A small image embedding model, trained from scratch: depths [3, 3, 3, 3].
Rows from block 2 of a small image embedding model, named by matrix and row number. Rows with one number belong to one neuron. Each number is 200 + 30 x the weight over its row's rms, rounded and kept within 0 to 999. All counts start at 0.
After each neuron's rows are labels from the 100 images, of 14976, where the neuron reaches its highest value: "strongest on" is what is common among them. Only what is clearly more common there than usual is listed. The data: retinal OCT scans (Kermany 2017). In brackets: how many of the 100.
# fc1: MLP up (model.blocks.2.mlp.fc1.weight, 256x64), inputs 0-63
# fc2: MLP down (model.blocks.2.mlp.fc2.weight, 64x256, transposed), outputs 0-63

fc1.213,210,272,182,180,216,206,156,225,129,182,157,253,159,256,235,190,190,199,208,220,214,231,215,200,184,190,187,203,183,251,198,201,206,168,220,234,180,148,207,212,205,203,139,156,239,207,224,191,146,249,196,210,178,191,219,160,220,246,214,180,189,229,165,192
fc2.213,204,281,263,201,195,235,264,250,235,187,205,177,173,191,179,187,158,218,201,223,157,204,210,162,166,185,189,235,192,222,204,200,223,120,182,215,228,175,226,262,215,170,169,188,129,173,194,204,205,212,193,185,225,162,193,213,188,209,162,208,221,214,198,203
strongest on: finding: choroidal neovascularization (61)

fc1.210,267,128,198,215,207,183,223,178,198,179,189,207,267,176,231,163,207,196,183,206,196,163,178,220,173,202,209,218,188,176,245,210,183,188,204,189,181,237,160,170,257,181,200,144,171,224,234,182,222,232,203,238,160,236,265,197,182,194,234,230,165,153,193,164
fc2.210,205,200,185,209,190,169,271,187,118,204,281,205,213,133,230,205,182,194,209,195,197,245,208,185,216,237,195,188,172,226,223,217,200,215,196,212,178,224,177,189,169,156,150,182,247,189,191,227,217,166,237,179,205,169,165,201,187,189,208,212,227,148,207,268
strongest on: finding: choroidal neovascularization (89)

fc1.159,226,184,188,170,178,181,185,232,194,196,200,187,157,258,234,188,233,235,213,157,177,190,247,231,185,201,185,186,258,213,214,266,222,185,264,160,204,189,225,186,137,237,139,185,194,186,151,191,146,199,188,172,198,242,188,216,192,203,171,198,173,164,211,236
fc2.159,240,200,203,216,202,180,190,188,186,172,180,210,216,218,181,172,207,200,156,245,207,233,192,182,129,179,191,162,188,209,229,220,237,205,226,192,199,128,196,213,297,174,220,182,218,173,176,212,204,261,187,265,244,202,223,202,200,167,170,199,169,232,185,145
strongest on: finding: drusen (82)

fc1.47,216,174,219,190,192,182,187,219,193,179,208,212,167,171,220,139,183,177,154,179,191,155,244,181,237,207,189,184,204,189,200,242,262,205,212,193,234,260,212,129,180,246,212,143,252,234,211,168,221,260,186,228,231,241,181,198,154,235,208,183,201,182,191,188
fc2.47,243,157,193,163,218,165,157,211,189,191,237,210,224,260,201,218,240,170,206,180,220,144,237,215,171,259,270,196,181,178,210,189,216,193,212,133,193,191,188,192,154,163,191,225,236,139,211,215,206,150,201,236,174,266,199,181,192,199,205,193,210,195,193,195
strongest on: finding: choroidal neovascularization (83)

fc1.209,220,224,239,230,175,181,163,136,197,187,191,231,221,192,197,180,195,151,254,192,271,229,199,231,185,159,186,242,163,213,219,226,270,174,226,208,208,142,153,223,188,171,196,221,211,220,159,170,168,196,200,238,212,199,199,213,193,168,254,188,155,220,180,189
fc2.209,120,138,225,214,191,175,241,205,187,187,186,176,227,151,204,162,199,211,224,162,212,184,194,236,228,183,190,171,215,222,189,149,164,187,263,212,181,213,258,216,227,196,168,230,196,209,171,201,211,192,197,257,220,186,173,197,140,180,226,168,215,190,248,249
strongest on: finding: choroidal neovascularization (75)

fc1.60,180,172,198,196,163,231,214,256,186,178,140,233,213,255,184,201,201,169,178,174,174,204,192,235,171,190,233,184,212,266,174,209,225,177,184,162,174,216,250,176,234,184,199,209,175,140,238,176,203,258,227,196,216,262,182,231,200,206,174,248,160,180,235,188
fc2.60,196,277,190,230,132,224,204,238,215,214,252,250,211,210,213,166,170,224,206,160,171,149,197,208,194,207,189,212,166,253,253,176,233,191,231,199,235,168,187,201,166,205,231,156,192,232,209,233,166,220,185,240,195,159,186,191,180,171,227,211,251,206,199,161
strongest on: finding: drusen (28)

fc1.4,193,219,138,237,161,215,239,152,189,182,212,192,169,162,188,214,231,210,198,228,177,278,208,178,235,204,231,205,235,178,181,222,282,181,207,218,183,182,155,178,158,191,212,216,210,184,246,223,161,221,190,204,222,184,153,189,234,158,186,238,163,190,229,239
fc2.4,165,222,220,174,192,215,140,237,170,189,165,264,215,174,211,235,215,227,213,228,148,231,168,162,160,174,220,180,227,201,203,163,175,201,201,196,166,156,212,182,222,191,187,274,250,173,218,202,195,217,164,184,257,195,189,174,175,198,232,240,218,210,160,248
strongest on: finding: choroidal neovascularization (87)

fc1.180,139,170,239,164,134,227,226,219,205,191,198,213,205,184,173,133,205,218,183,215,232,263,217,177,194,204,167,165,252,166,191,234,147,216,231,227,236,214,197,209,177,211,213,256,204,237,201,181,219,201,231,227,205,185,140,166,252,193,186,173,176,181,176,195
fc2.180,183,218,190,162,173,195,186,216,219,169,208,243,175,242,177,237,277,187,228,244,200,153,133,231,168,189,231,217,234,227,230,179,171,169,157,238,229,205,156,184,199,190,173,213,240,242,208,196,222,235,171,202,167,232,199,230,168,203,225,173,234,185,161,164
strongest on: finding: choroidal neovascularization (93)

fc1.196,276,155,225,222,152,173,194,169,201,219,255,243,220,205,231,147,188,207,206,144,160,173,161,223,227,193,236,186,162,238,178,185,217,219,217,195,188,183,166,182,200,208,203,195,132,234,230,195,164,235,185,219,184,201,241,185,243,237,225,210,159,179,186,211
fc2.196,191,184,167,201,146,221,213,220,213,220,203,204,220,169,215,217,150,196,251,220,168,237,246,203,187,254,183,248,199,192,142,208,160,157,171,217,162,244,222,163,183,233,215,178,208,189,236,265,173,189,214,129,239,227,165,187,205,192,197,201,212,157,227,224
strongest on: finding: choroidal neovascularization (88)

fc1.75,220,232,202,182,162,232,146,207,141,183,234,224,195,192,219,200,186,161,239,160,247,197,141,256,202,191,185,240,190,209,210,207,190,146,193,201,163,212,202,193,200,239,187,171,199,191,190,217,203,297,204,226,179,180,169,179,261,225,235,173,175,211,165,224
fc2.75,181,202,244,203,202,230,193,205,238,171,190,201,189,160,197,211,210,216,222,232,195,167,197,182,156,142,239,276,177,159,126,217,124,187,166,222,163,178,183,229,201,256,211,163,210,212,183,227,195,196,221,199,253,186,229,232,169,196,230,229,233,188,211,215
strongest on: finding: choroidal neovascularization (67); finding: diabetic macular edema (29)

fc1.171,236,236,205,208,230,201,232,166,227,200,252,253,211,206,227,152,152,208,204,229,192,201,183,173,158,241,221,195,214,140,158,198,181,195,164,166,199,169,185,232,185,204,211,190,189,218,226,150,178,232,220,215,116,194,233,185,158,218,260,230,161,209,211,176
fc2.171,189,168,202,213,162,244,207,218,184,162,166,191,225,230,115,197,212,183,140,230,199,215,235,220,235,197,239,205,186,171,168,263,202,205,191,223,143,190,173,195,205,240,201,167,153,235,169,231,176,205,235,206,217,193,172,224,205,179,283,167,184,189,207,192
strongest on: finding: choroidal neovascularization (75)

fc1.114,183,178,199,217,204,194,182,134,150,236,226,210,187,196,196,170,184,240,198,205,255,184,210,222,192,227,229,147,205,204,185,241,203,182,236,202,237,245,237,196,175,227,168,146,232,241,160,199,175,262,164,215,227,181,224,230,260,190,157,149,191,169,185,203
fc2.114,196,188,279,141,215,215,190,172,203,184,236,254,224,212,188,161,220,201,237,191,254,213,209,149,177,178,263,188,207,238,191,195,183,195,188,224,143,205,195,210,203,252,179,151,199,217,238,143,226,232,200,239,205,171,164,209,188,197,185,201,219,147,195,165
strongest on: finding: drusen (48)

fc1.13,226,203,221,162,148,247,157,209,223,187,225,184,202,163,206,169,170,188,236,249,197,197,239,242,173,196,192,249,257,269,161,137,164,226,212,164,219,217,223,208,170,192,189,210,215,174,161,176,219,193,214,214,195,238,157,199,197,246,171,162,196,175,168,223
fc2.13,208,219,200,205,215,186,227,236,242,210,249,234,186,191,165,217,249,190,202,227,204,172,241,242,234,204,190,134,213,180,198,199,210,183,178,253,193,171,187,183,187,136,213,158,175,172,206,216,164,201,249,169,175,220,192,218,198,152,231,125,219,145,168,241
strongest on: finding: choroidal neovascularization (89)

fc1.144,168,165,185,175,229,177,214,199,190,173,170,196,164,224,218,199,190,213,217,232,238,204,221,215,185,235,206,228,154,163,247,188,164,242,182,219,178,156,226,220,173,239,177,219,160,241,217,231,206,157,165,241,207,205,201,228,136,254,245,160,147,188,169,245
fc2.144,192,257,249,203,229,181,228,116,204,203,152,201,153,217,168,215,225,198,191,222,192,178,212,159,242,221,223,160,207,200,173,196,257,195,220,238,203,219,214,132,169,176,169,247,168,222,191,179,210,203,224,198,206,254,174,182,212,201,205,200,247,190,164,148
strongest on: finding: choroidal neovascularization (59)

fc1.16,203,234,199,205,184,233,153,213,170,211,219,192,199,210,221,218,192,152,218,210,153,204,185,196,160,178,198,203,191,169,182,192,213,204,171,268,212,186,232,219,188,183,161,88,190,237,226,236,222,255,196,243,192,207,244,160,191,252,227,189,171,250,192,203
fc2.16,237,227,168,215,226,258,233,212,230,194,200,191,185,225,234,170,200,195,190,207,219,245,154,182,174,213,212,242,191,133,201,167,183,165,179,182,216,184,219,171,201,205,180,154,201,228,235,238,207,195,194,250,235,196,217,257,168,183,113,189,221,147,226,239
strongest on: finding: choroidal neovascularization (95)

fc1.90,177,208,209,183,229,189,199,197,155,144,176,224,208,181,200,243,180,200,245,254,258,251,195,189,138,207,239,217,205,224,218,162,177,150,212,194,219,191,201,263,203,205,199,226,190,182,157,187,229,208,162,233,191,167,202,169,221,225,129,210,170,166,250,182
fc2.90,193,161,209,166,227,192,207,176,201,269,196,171,157,241,214,267,186,230,176,191,213,231,213,154,234,209,232,153,185,236,182,190,196,181,189,198,210,226,165,194,177,181,195,165,247,251,141,211,253,184,226,185,245,184,257,184,136,197,206,205,195,208,225,208
strongest on: finding: choroidal neovascularization (95)