{
  "model": "image embedding model",
  "conv_stem": true,
  "kernel_size": 7,
  "residual_init": "none"
}
Rows from block 2 of a small image embedding model, named by matrix and row number. Rows with one number belong to one neuron. Each number is 500 + 25 x the weight over its row's rms, rounded and kept within 0 to 999. All counts start at 0. Numbers have three digits each.
Before each neuron's rows are labels from the 100 images, of 14976, where the neuron reaches its highest value: "responds to" is what is common among them. Only what is clearly more common there than usual is listed. The data: retinal OCT scans (Kermany 2017). In brackets: how many of the 100, against the usual share in percent.
# fc1: MLP up (model.blocks.2.mlp.fc1.weight, 256x64), inputs 0-63
# fc2: MLP down (model.blocks.2.mlp.fc2.weight, 64x256, transposed), outputs 0-63

responds to: finding: drusen (46 vs 7.4)
fc1.195:515522494472550479533525509503509522477554517493491521523505482535559522535505459461484490471504529483501500484491473530492519496456509516487453504467492534486508502492498484501536484450526467
fc2.195:525448490556489499491513512455453493513536464464492512492508487513509511452470530484489509506513495479489536486493529529517507535481516493506461497495511498504566527535497458479481502508541478

responds to: finding: drusen (68 vs 7.4)
fc1.235:523502480484465491490464454537529477478507494489454535505497509506512526495517506462512478477550521510552489497509524499451527469486513545502467496519492520514506544542516479490489488449474497
fc2.235:516484502437503476509498467492523564522476482476519545520527492521520500465494495529496519498491512488482540477460506501509496530446498477528491536552474509509497506488512498483448479532524501

responds to: finding: drusen (59 vs 7.4)
fc1.212:507521457473485510466497488525500519513514509540542528471480524491456519453502500443457512495526521459494447465517536473486507495506496505497536488557491522504518516526499507525512473507506522
fc2.212:529481505502476513525481468521500521440521491464498526519513519492498482456482504469559481502539458505486523486519484509503526527492484496500481464478493456548488521502470506473499563512533491

responds to: finding: choroidal neovascularization (89 vs 29.4)
fc1.158:511508528493507496500521541516489517493476481465465465496527478566501521522532468498467438478511490511483529489507491500478520531443474514509486488565505528490499485477518523525488475509472520
fc2.158:529497472501516474481523538493481524495486480544444489501513507508507509457468503503485473502533473491511532461519453472501508542532485504516506529496471468556492536560486493519504492469485505

responds to: finding: drusen (54 vs 7.4)
fc1.107:488488522492465513490514510504458512553511496486527542502483478523511560502500488472537527503459525444504494459468499519477449491473504475516481476523518529525533507556502523494515487500498502
fc2.107:484531532496450495486501503486522503495451437491537528490521513484435523546536480507520518516495521468500469522490529492488504492457477458470492516516505483475459498512505521507500533492526512

responds to: finding: choroidal neovascularization (71 vs 29.4)
fc1.29:526496492506464500500501527494401474484531500463486480484508547529476501481491540489528516485490505458516522476497506483501520483479497483473485493525511531503549517511490501522545479509538466
fc2.29:510467556532504489521500449477470553500484471495485499481516512480514523538467489479483487552455532472486474491533537511479516529485516505479455521508487518491478527496511499511467501521532472

responds to: finding: drusen (57 vs 7.4)
fc1.194:550469484484504505491523537494446486491521515501530517535501486532507526475506541468520515499491521507514464487493461491532547455519501474520442488510491519490529480473505493508476449522471489
fc2.194:490529506532506500512447479512521502490496477466471457504533527453532540504478523473508524533504484442522532471498545445523516499461504503515488484515520507523523502506476502471500468520484483

responds to: finding: drusen (92 vs 7.4)
fc1.98:519480479540455488507448486526523502486500485498447549502524526517488523477532501479488512466549500493534487505546489495471517463472539525528462502500538498512497519530491511505484484460515482
fc2.98:512465499504483482470486492497522517492490462462544520523502505529465507477485478485537515546494524468526522507464532497500480499485529507531488545499481542436462491460509520494517546523504508

responds to: finding: drusen (55 vs 7.4)
fc1.139:497515523514512481489483458506458487493498443465468466522518529534487546553495552491501491506509491486496541470496502479516503479453538491516469527501532509523508513503481511477481453524530488
fc2.139:496504554482507525510489495505439530465434491461479508518535494447515492505485499510485529486497500508509503481474553526503524499488512542445498542512487521529489521491491495496477536525492495

responds to: finding: choroidal neovascularization (62 vs 29.4); finding: drusen (38 vs 7.4)
fc1.186:544471531504476509498493528516498522536518525481507484531481501477459490495510474499472501480497522513474467542536533487529484473516553520497474477480461481512519490495519519522449477458556486
fc2.186:494497487539513515531498504523534478488546456507474503514525497489491471562519475500477517517479530464475493452510535476470475490498549533514474487527461454528519483521513475474486501488485503

responds to: finding: drusen (33 vs 7.4)
fc1.203:488495550528496462498531507511474494484547518538530505509465522462509455446527477522506507489512476498482500466472493507499459495514498513474489502474543509511515550479459506472519479547508519
fc2.203:547510500473499464490442519489507480524513523491503469543467542464538512472542542474529515478494515510515543505491474453521470510494499484492492488457539504516521501500489508462505467507517518

responds to: finding: drusen (79 vs 7.4)
fc1.87:488522478488499502469535479500492523486484495518530541486508471513551487440495491490467503540547492476497470530493475452514507482563498475469513484527507521468503494506493499504521475523473550
fc2.87:545446502470470503484499485501516514508464481487504485517520512509556503471463513499533502522522524483491524501532520481538521552486531462494496526476481481491525482505476477446520447506525512

responds to: finding: choroidal neovascularization (94 vs 29.4)
fc1.110:508542521516504483459514442478498477499528501502471476526501549525481541497489510511497508482518477480502563471489522519500492463461527507486490485537486517495526472485568537498471494504474499
fc2.110:475503537472516531487500512501509481513446477454507535476497530504518467489472507508489520458473488473513521472486483546505518449495469526517510547488495509562477518525517498500509505507551479

responds to: finding: choroidal neovascularization (96 vs 29.4)
fc1.18:501490493501469530486468523558498508554501481469490469483504453477491508480511507495466521501484499526514515530473481489486501468493535516497479553508467545491553562482479492515495481508526475
fc2.18:487522480504514513501496517523523514480512526491448445481515517553548503521521512490497519501478443500515506518484502515499475488486531506466505468516529482522512508539468455454497466484535545

responds to: finding: drusen (45 vs 7.4)
fc1.41:497501498488498489465494503451488480527477462514480495518504509533456473529510539508479507562478516526501523511458532510476489484542526493515498528554512491464466517560481492481477486478494490
fc2.41:522471454507497536538502512480500509478507472495478562508490467523510495491515528472481514494550481489515483509482511494482508478535514503474497505545453475532538496506521499511495466513441557

responds to: finding: drusen (84 vs 7.4)
fc1.190:544509477476508488499508504509495483516479469504532550455501491509500508470507521484497495526568494473540512533521492449533493476473499496488526495527499497501493471529465490484484467498477578
fc2.190:555509464484525513513495487498516527511488478469479485492534495511497472482503520504511511508519529479532497448480486514539513524461520483475476537535441558538489493488504513447495488499515467

responds to: finding: drusen (89 vs 7.4)
fc1.39:519509451518484510501430473502512518453521465532476536518508508487489514466506506482512499502535485493544482530511486456464534487476534498497501466525519479517507541535503544504532481486501483
fc2.39:519480511461471528498488536493493503457504491478465525560478492483506503489508525482501541520487476518516510492473515506547470536508539491507497542504485544492463475463468496446491507484521457

responds to: finding: choroidal neovascularization (69 vs 29.4)
fc1.119:495519485463472493541478524541574483521479505487504496477488495475495555501494481515512496454471480495519514470513476508510504443541496525464459493517501518513520466524530508527501488525511471
fc2.119:476490527493541458497523496538505486524467481545531547507492515512488526500497512535486484466492471489471508500543447462484507517498494480505489507507472460505470493541489532530453480492477541

responds to: finding: choroidal neovascularization (97 vs 29.4)
fc1.6:479464525512504500551509506488497482523455491459487483480530546554518491469490508467502514503503503488493534512469461516514524503499515474518469504552491530450527482481508482476533523446506509
fc2.6:538498483491472477490489507523546486523454492538469523509507505510508544519474473482530504490528479501449459523529480536523471482533516537484493497491481457474498503470503476544493530528474522

responds to: finding: choroidal neovascularization (95 vs 29.4)
fc1.69:524473475518471496466508489504558546468562533463490501510502484521511541478478498473500434490516502552511482481496515464507509470497466542479503494486517516511504511510483516528470475510507492
fc2.69:529504512499477559522503503499519468544498461540496461495496485475486542529510463512546485482505492496521522442471520488466510494513506478478515484482503488433507507516482511527470516501507546

responds to: finding: drusen (81 vs 7.4)
fc1.99:510474512489473466469533497505520494486516499497465534518493486501497536513530458486516462465524527514555501495503482537486520458478511532477465482463550495509539532530510509498493453464514487
fc2.99:515495509494486493500482463532544535481497491464481532482514473512514517492457478523501479450532474505474551466486503478542497509502502534521506488550460528535512453500479520503480525533487477

responds to: finding: drusen (43 vs 7.4)
fc1.174:528501493523505512503526538527497496473511427490461499494498484518462523520490509513491484473460515490534499473489492497514499493467517481556442472522512513528526528497467525509498472536546467
fc2.174:484531498497493496495501456490477531493489474471473485488557510484523498473543476524525545531433524441491506514534515527518525538492504514468492502507482458524507515497514499459501481472517497

responds to: finding: choroidal neovascularization (61 vs 29.4); finding: diabetic macular edema (30 vs 11.7)
fc1.52:498436521449501508524477522491519476531493497485465513485542527525540494486503524500478445516492453502556538487496526504503515472484498509508503543496512524504512497482544514479513489471460476
fc2.52:471525474498516527484459487508497509472522534527555498506527512520441494513468539478486550452520477485518550486503518491508483483496493498493498503549507492467495474519485512469546481506472527

responds to: finding: choroidal neovascularization (64 vs 29.4)
fc1.161:461518514496546492544495493494496448498532479514494506509530523477481503498534532475506484492489451520511505497507550471504506534500473497541546513508517517484503468488491461511456433489470498
fc2.161:491506489481448454530472448468518495476537536481448489517505504483498514524489533477505488555468511532509465498487502532506522538518503496513532541497523509476490553490477470498514501494480498

responds to: finding: drusen (39 vs 7.4)
fc1.106:540526463540524485465462477476468506513501462460482465517515500516509494458504536506487447489528520498538510507528507481517532516471475445521512509528523514479486504537520508492546493480503485
fc2.106:501510489485474463507495489514532539467463460492471462531476513535477506513465536473524529509470529555489467494479538512510472506462519521510496509456501498493505538480498491538515536497498538

responds to: finding: choroidal neovascularization (80 vs 29.4)
fc1.234:503479495501509491493494450492520474472509557469506472462487534514500482494468491475524475463538569492518519477478514522484465516486539516480515521504531496527519492509484477480506471524556522
fc2.234:499497525577521495488516509503484495524505504531485494517478448501490441507477540519477496489505519559485489471471511510473489481522528504525454494520525507501524451504460514498535518512481470

responds to: finding: choroidal neovascularization (83 vs 29.4)
fc1.149:487466482504494509502489520512501476525561507485494488515500459470546519431510488523490530501504475479470524536496562484486485502507511486531470499489493496470543518469518466488488474522531542
fc2.149:480504462536533524513518502492468502532503475516486490509534503506527469523535487492473535496538469523486508502452485532483509488537513434515520486500489505466514469494462465480480525525489556

responds to: finding: choroidal neovascularization (80 vs 29.4)
fc1.93:490507522473453513484465491514498502500463527476477492513516454464515491457460539512532485511494514504518515537498484520485492497500516538505503480506541559509477525462446509508511462519550505
fc2.93:471512478528526518515494464524511523544515507511461470556480469509521503457517484498507469519509479456546544533463489497491459496493480528477545498505484532492469516530531481513500510477491510

responds to: finding: drusen (26 vs 7.4)
fc1.88:499475485468503522484530496510503499487478512489510503512515518529488516480542517516507494497483535491495427476463521495492531427465483537520527532452477506511531513527467520538485481463514501
fc2.88:496538512496527517525461494474472516483550504484540467499496485428496515482516502519458492498478533482502521484533491445451536517529498503505515497515485529502510489496553504495494521549491486

responds to: finding: choroidal neovascularization (92 vs 29.4)
fc1.198:490480537485509507544452538502500537488493458467470485474498475493529515503483522511456523495551497493491533507517495470444512485480506507518466527517469521463544531463490492510492505504533527
fc2.198:483497495506511506526559501489511479483433501529464507499468468495500486484550536491480517476495448491500453533491496511487443507539506516523531493465551511519517508492512501475508512526511515

responds to: finding: drusen (42 vs 7.4)
fc1.126:470503485503482540497457491472489514505506477485464554521493459464494534502519493488491496491535497459474534467469509493500498498487488523482523468505466519526514541571484539486534515503537504
fc2.126:469521492511495492497476530494499495489503458455510537467438470499521474567505523517478475493522461509486501482515481508504491501491488551534531543523512500469510523464528520498460527505529498

responds to: finding: choroidal neovascularization (74 vs 29.4)
fc1.65:511482524518472548472505417472532482485519475504520492476500516499466496490556508509469530503500493467485497512498482529501519486509483489524505543560504520466490497492525468536500494534467506
fc2.65:494508518493485475516529555521500504472478504512514508518523531522495473469478521523510463466505495546429528524517471503456517509419514490528486487516505491512505512492511498509516528463519476

responds to: finding: choroidal neovascularization (97 vs 29.4)
fc1.34:502491530501526518504452485495495497534505482465512454514533477496446568498523485521505490449519496533496481469524480496482512503502460539511471497516498523533533514510500489525460485457471517
fc2.34:471495499535523526506490534532478504485480503473483509522493491486498521513513552503515496538470537458513479463496509496491467506478492464474463513481527478523443534527488454466532531486521538

responds to: finding: choroidal neovascularization (83 vs 29.4)
fc1.162:479514500503512535477469546499476489476510461517460492478493497549535513578534508518517483499533498491483539475533509489506513469497518498519534462504477492484501474510506489503518477443461489
fc2.162:510507491501492494472505498529492464544499569508487497557503489497504515459464505512528477487471488500464481535504489536514550470481465546537495487488495459526472544504505466485506485506506481

responds to: finding: choroidal neovascularization (91 vs 29.4)
fc1.62:530476499492538500445497466497552479515486546469489508516505481506459501488522516483505490472487540506507534443475500471486502497531476473510506525546492515477494508512494499541524471449526533
fc2.62:494512478480466513511522507488522458486506502534471506499535480502514509487557494515510513466509522502480475513520489498455502507474564511504514459456493464548540476478488470509513509469522555

responds to: finding: drusen (51 vs 7.4)
fc1.151:513499549522485491501516486461526501512452437502515531527522482473496534468506519512490498478511471494454539492459466501539514476512491524530503475488508539505523525536496508477495464512482454
fc2.151:537467490475444475514466463491525510522476508502497536490489495522489509550477484526505513502491454500465493513571526482544493470519488522504513506476556501483514465519514471478487511509497483

responds to: finding: drusen (41 vs 7.4)
fc1.101:478498510481466505488524475503501493536501512473499526508464499487490540527515542505553473514523497443493526520507485485405506466496551520537484500519524505500499489506525492474480499480487496
fc2.101:480514512465462526479514513436488503500515455494544485527483519494530506526492529521491489469490516503474509478471468502550506509495499537484497502536513529478467514449559502534504485473518479

responds to: finding: choroidal neovascularization (75 vs 29.4)
fc1.183:485523517503490506465491515502504525495478513539487514464495510501515481486509523524529518494458507472498494534485548561513461458521512509460483514479481555472500462452557512505481481477495513
fc2.183:521470479493503497483515538527497504521482506520473527501462511493483565476529498482501524487478496492535521501529517446501459490515467476464453504502565526505458541501496498495514467503531492

responds to: finding: drusen (34 vs 7.4)
fc1.67:511502539441483505545470528511518503482529529474476463518481479500509510483486515491538518455489460485518458487508478478505518470524520540491503560546538514480501513503483475487470489509479504
fc2.67:509486522491480482462492455486522495501554511513495511496527479531490509537507484516466471494522443509493513526499480481527528460498538516503536527482505531481495506527470557474452457526507506

responds to: finding: choroidal neovascularization (94 vs 29.4)
fc1.201:493488498507499517501530550483458500511533483522490494497454502547511476533526482485514503504549475487478495476496464476515531480475491514519553467469480505520539535468513481446509470534484511
fc2.201:512471504544499504535506469483498475469537505488565469521492502460529506478498500478537518489523492483500529497492511521437496483466510543524503538485450494500497512537516501474537490477523469

responds to: finding: drusen (57 vs 7.4)
fc1.252:541534559500494523458520492474452506491520531505476503496480548501537536488512471486520515517528475449496511473449472515472522493513525492484492492513508528473482475521504469525484463477496515
fc2.252:480469497514489523506521491465486509483461483486517529525505505504542497500441508491519517505470485500446485469485494510527475487489488484516485478522523513583489526544478517467526541502535473

responds to: finding: choroidal neovascularization (70 vs 29.4)
fc1.142:512484522464451517494415492492504495497503467513453524497510505517552490498516447533502496469518534500511504532517503534544524483511522485521505498508525531477469469504467482488495500512521476
fc2.142:496489476487444533504503491520480440557504507463472502458528512510507511519476487514500553445540519478479499500505464551481520506498491498498517515503495500476477467483516504527544523518515489

responds to: finding: drusen (75 vs 7.4)
fc1.232:531456523496504494531541526507505474466537528501490501500480507509508488483509508459526529445487535516490509528488468510539547463501524505484430498497470523514509500494474482485468468535522507
fc2.232:495523474553550515509458465483520511509476482503516477511532527445528498514501540492496520589463514492481547496496508481463460494484497493505502491492515509498509487483465509485490469495508508

responds to: finding: drusen (39 vs 7.4)
fc1.227:469503513512477486513492484527506518519497461461512526475530500464494497493531542487469538472563495485464518486467541516490511479463484512508469512494470535506515549549479484505514495456524494
fc2.227:471519503490479469521470501503536515520482503486480544546491524500542471486515517518460537467487460469452499512540491477498546543477518520513516512549508513505486448482499506489504499493529477

responds to: finding: choroidal neovascularization (75 vs 29.4)
fc1.160:485512500498475554491488463481477497527490476485532486533470542503508479504519453438498519484491497530545497501500532493516537511527508470495472533507487512508513503492481559498510471489433504
fc2.160:498528484467518488468535514518514515489514498526479516484516503480528568502510475457522503517475533503474456529496452493515473539514509514493496531501557513462477505504475479521464507476482453

responds to: finding: drusen (34 vs 7.4)
fc1.228:528510502468473470465495537461496554474517483528513486502524473513483485509517483499478546514531482497541481530512525550494469467507458485468492489474538500484500534509488527539479464478509516
fc2.228:491506513517521530486529478528523478476509524510493564487477533517540514452456488471532494480470492503536522516491458485482526484489503495476478514533486495490524464498457503476533445534500506

responds to: finding: choroidal neovascularization (85 vs 29.4)
fc1.225:471511472498537518484482506514510504456512484509549483507492447560509518483519480554482537463488506495494521541522502495434495478523485497488483553504503528522495501505463462488506494493513487
fc2.225:508489491529475558488512502495515505523464490503491503472512468492504540478480473509536497530498524538531502568484514495475478504497507473468465467479451453518539512490510497497497505531447512

responds to: finding: choroidal neovascularization (85 vs 29.4)
fc1.100:502500492528528519519510513469533519504495487500464434568517520517509512518506493515523500506513466454533495495479470526518503500488497495511498471490512538477526510518498486470491456514415487
fc2.100:512497502508491494507500515525499506523488516461527446537473522541471532489476458486470519501506519499492485465504537512511512495498451534537470530528484478576457484516500490478471525519499505

responds to: finding: choroidal neovascularization (59 vs 29.4)
fc1.236:505478511492539472519521505540487502500512537525543506484488527495486510476486503503499550478495463496488548432475501518539494482540500523430468493507484506498507471487493527496541464509479497
fc2.236:481468510502510450505500533491550497512494469496533489554492535516525509499500507478490523500455496452467510519507500467505479506522497540494539509466537525465507485505469496498456493504564478

responds to: finding: drusen (54 vs 7.4)
fc1.44:537532485496497517485506489519479500494493475525542525502518483494477468450503548473513510489520485478473525471492502497518532441490469492534525467535462518483477489487496529515490500562476544
fc2.44:544493505516475539512535519497532497454509493475505512501498547486523485453478488478525459520544464446507519490533493494523484495472485503491499518526513544506484497476482456501493539511507445

responds to: finding: drusen (70 vs 7.4)
fc1.113:512484466478456485540537556503537504485474494500488509466501509516485493478517494503470545487509492469561503528508461480472521489509507458514454471517534491516519506497538504502522483445501497
fc2.113:499458503502498519474501482520514491540499473519500549444511482480507501546489513453536538525512463535520483463479524511532502519505509492503499482508506537464520466504492494448544498480459513

responds to: finding: drusen (82 vs 7.4)
fc1.112:502502485460502497519528479507479524496499501486535536483486475492534493466518497476523493557579495487549500541499477476505500452497512500466508493518500475491511462509476508480498465487492563
fc2.112:564496493519532515510492482481524524519491475478520489499500480509501479450494504498468509530511491474518510435470483501549533502446510512505512513521453557530506473523497510478472501498494464

responds to: finding: choroidal neovascularization (94 vs 29.4)
fc1.177:534513501492464531473525510455515478493475531527498468498485547523532477436497527481520518507505484498535499501516468530449516493480484486484518454517493536546534499533484481520491482487478504
fc2.177:516475500478537472477484543499457489495526468517507510499490493517466460480485526499505507482529484536512451485542539549515457489517483503493454539472484543511479524527522504504487461482503485

responds to: finding: drusen (26 vs 7.4)
fc1.250:549471505500483510482521490472515498443510505475462522504532462523477534503516518501461476511497535452505465466479522521475509491540511528514462533486450498540529500522491492506509477506534509
fc2.250:474530510502468528536520493497431481472490518513525494474524479451512480519501457497489506520499531451497520513513490531507511508539460464451491480505498480450532517511533532505493524508520510

responds to: finding: drusen (83 vs 7.4)
fc1.51:489496471506482461482517476539522507486458465520479533501503508516524515454503527493483521485588472487541446502514501475473521482486499493488471481523521492519515500525468538523500467499485507
fc2.51:553473489493489482517495485482494529504504475496509508524499503516504502461445492504541507544540507454526497486500486489536508513504538468516481537544471549505480461506498530437484500515485480

responds to: finding: choroidal neovascularization (75 vs 29.4); finding: drusen (25 vs 7.4)
fc1.17:552464520516527510500489519482489479496536497441499506489480502508465500493462478511496481503482530510483542509442544498525449475495508512548516540510462509490501486492496532487506490561508503
fc2.17:532485485509484568534495480518508497521504499501462464480523505506465496505507493507529469503505526544489502497487514496526549571457509506505457497478476464515512477476475493475501469510469544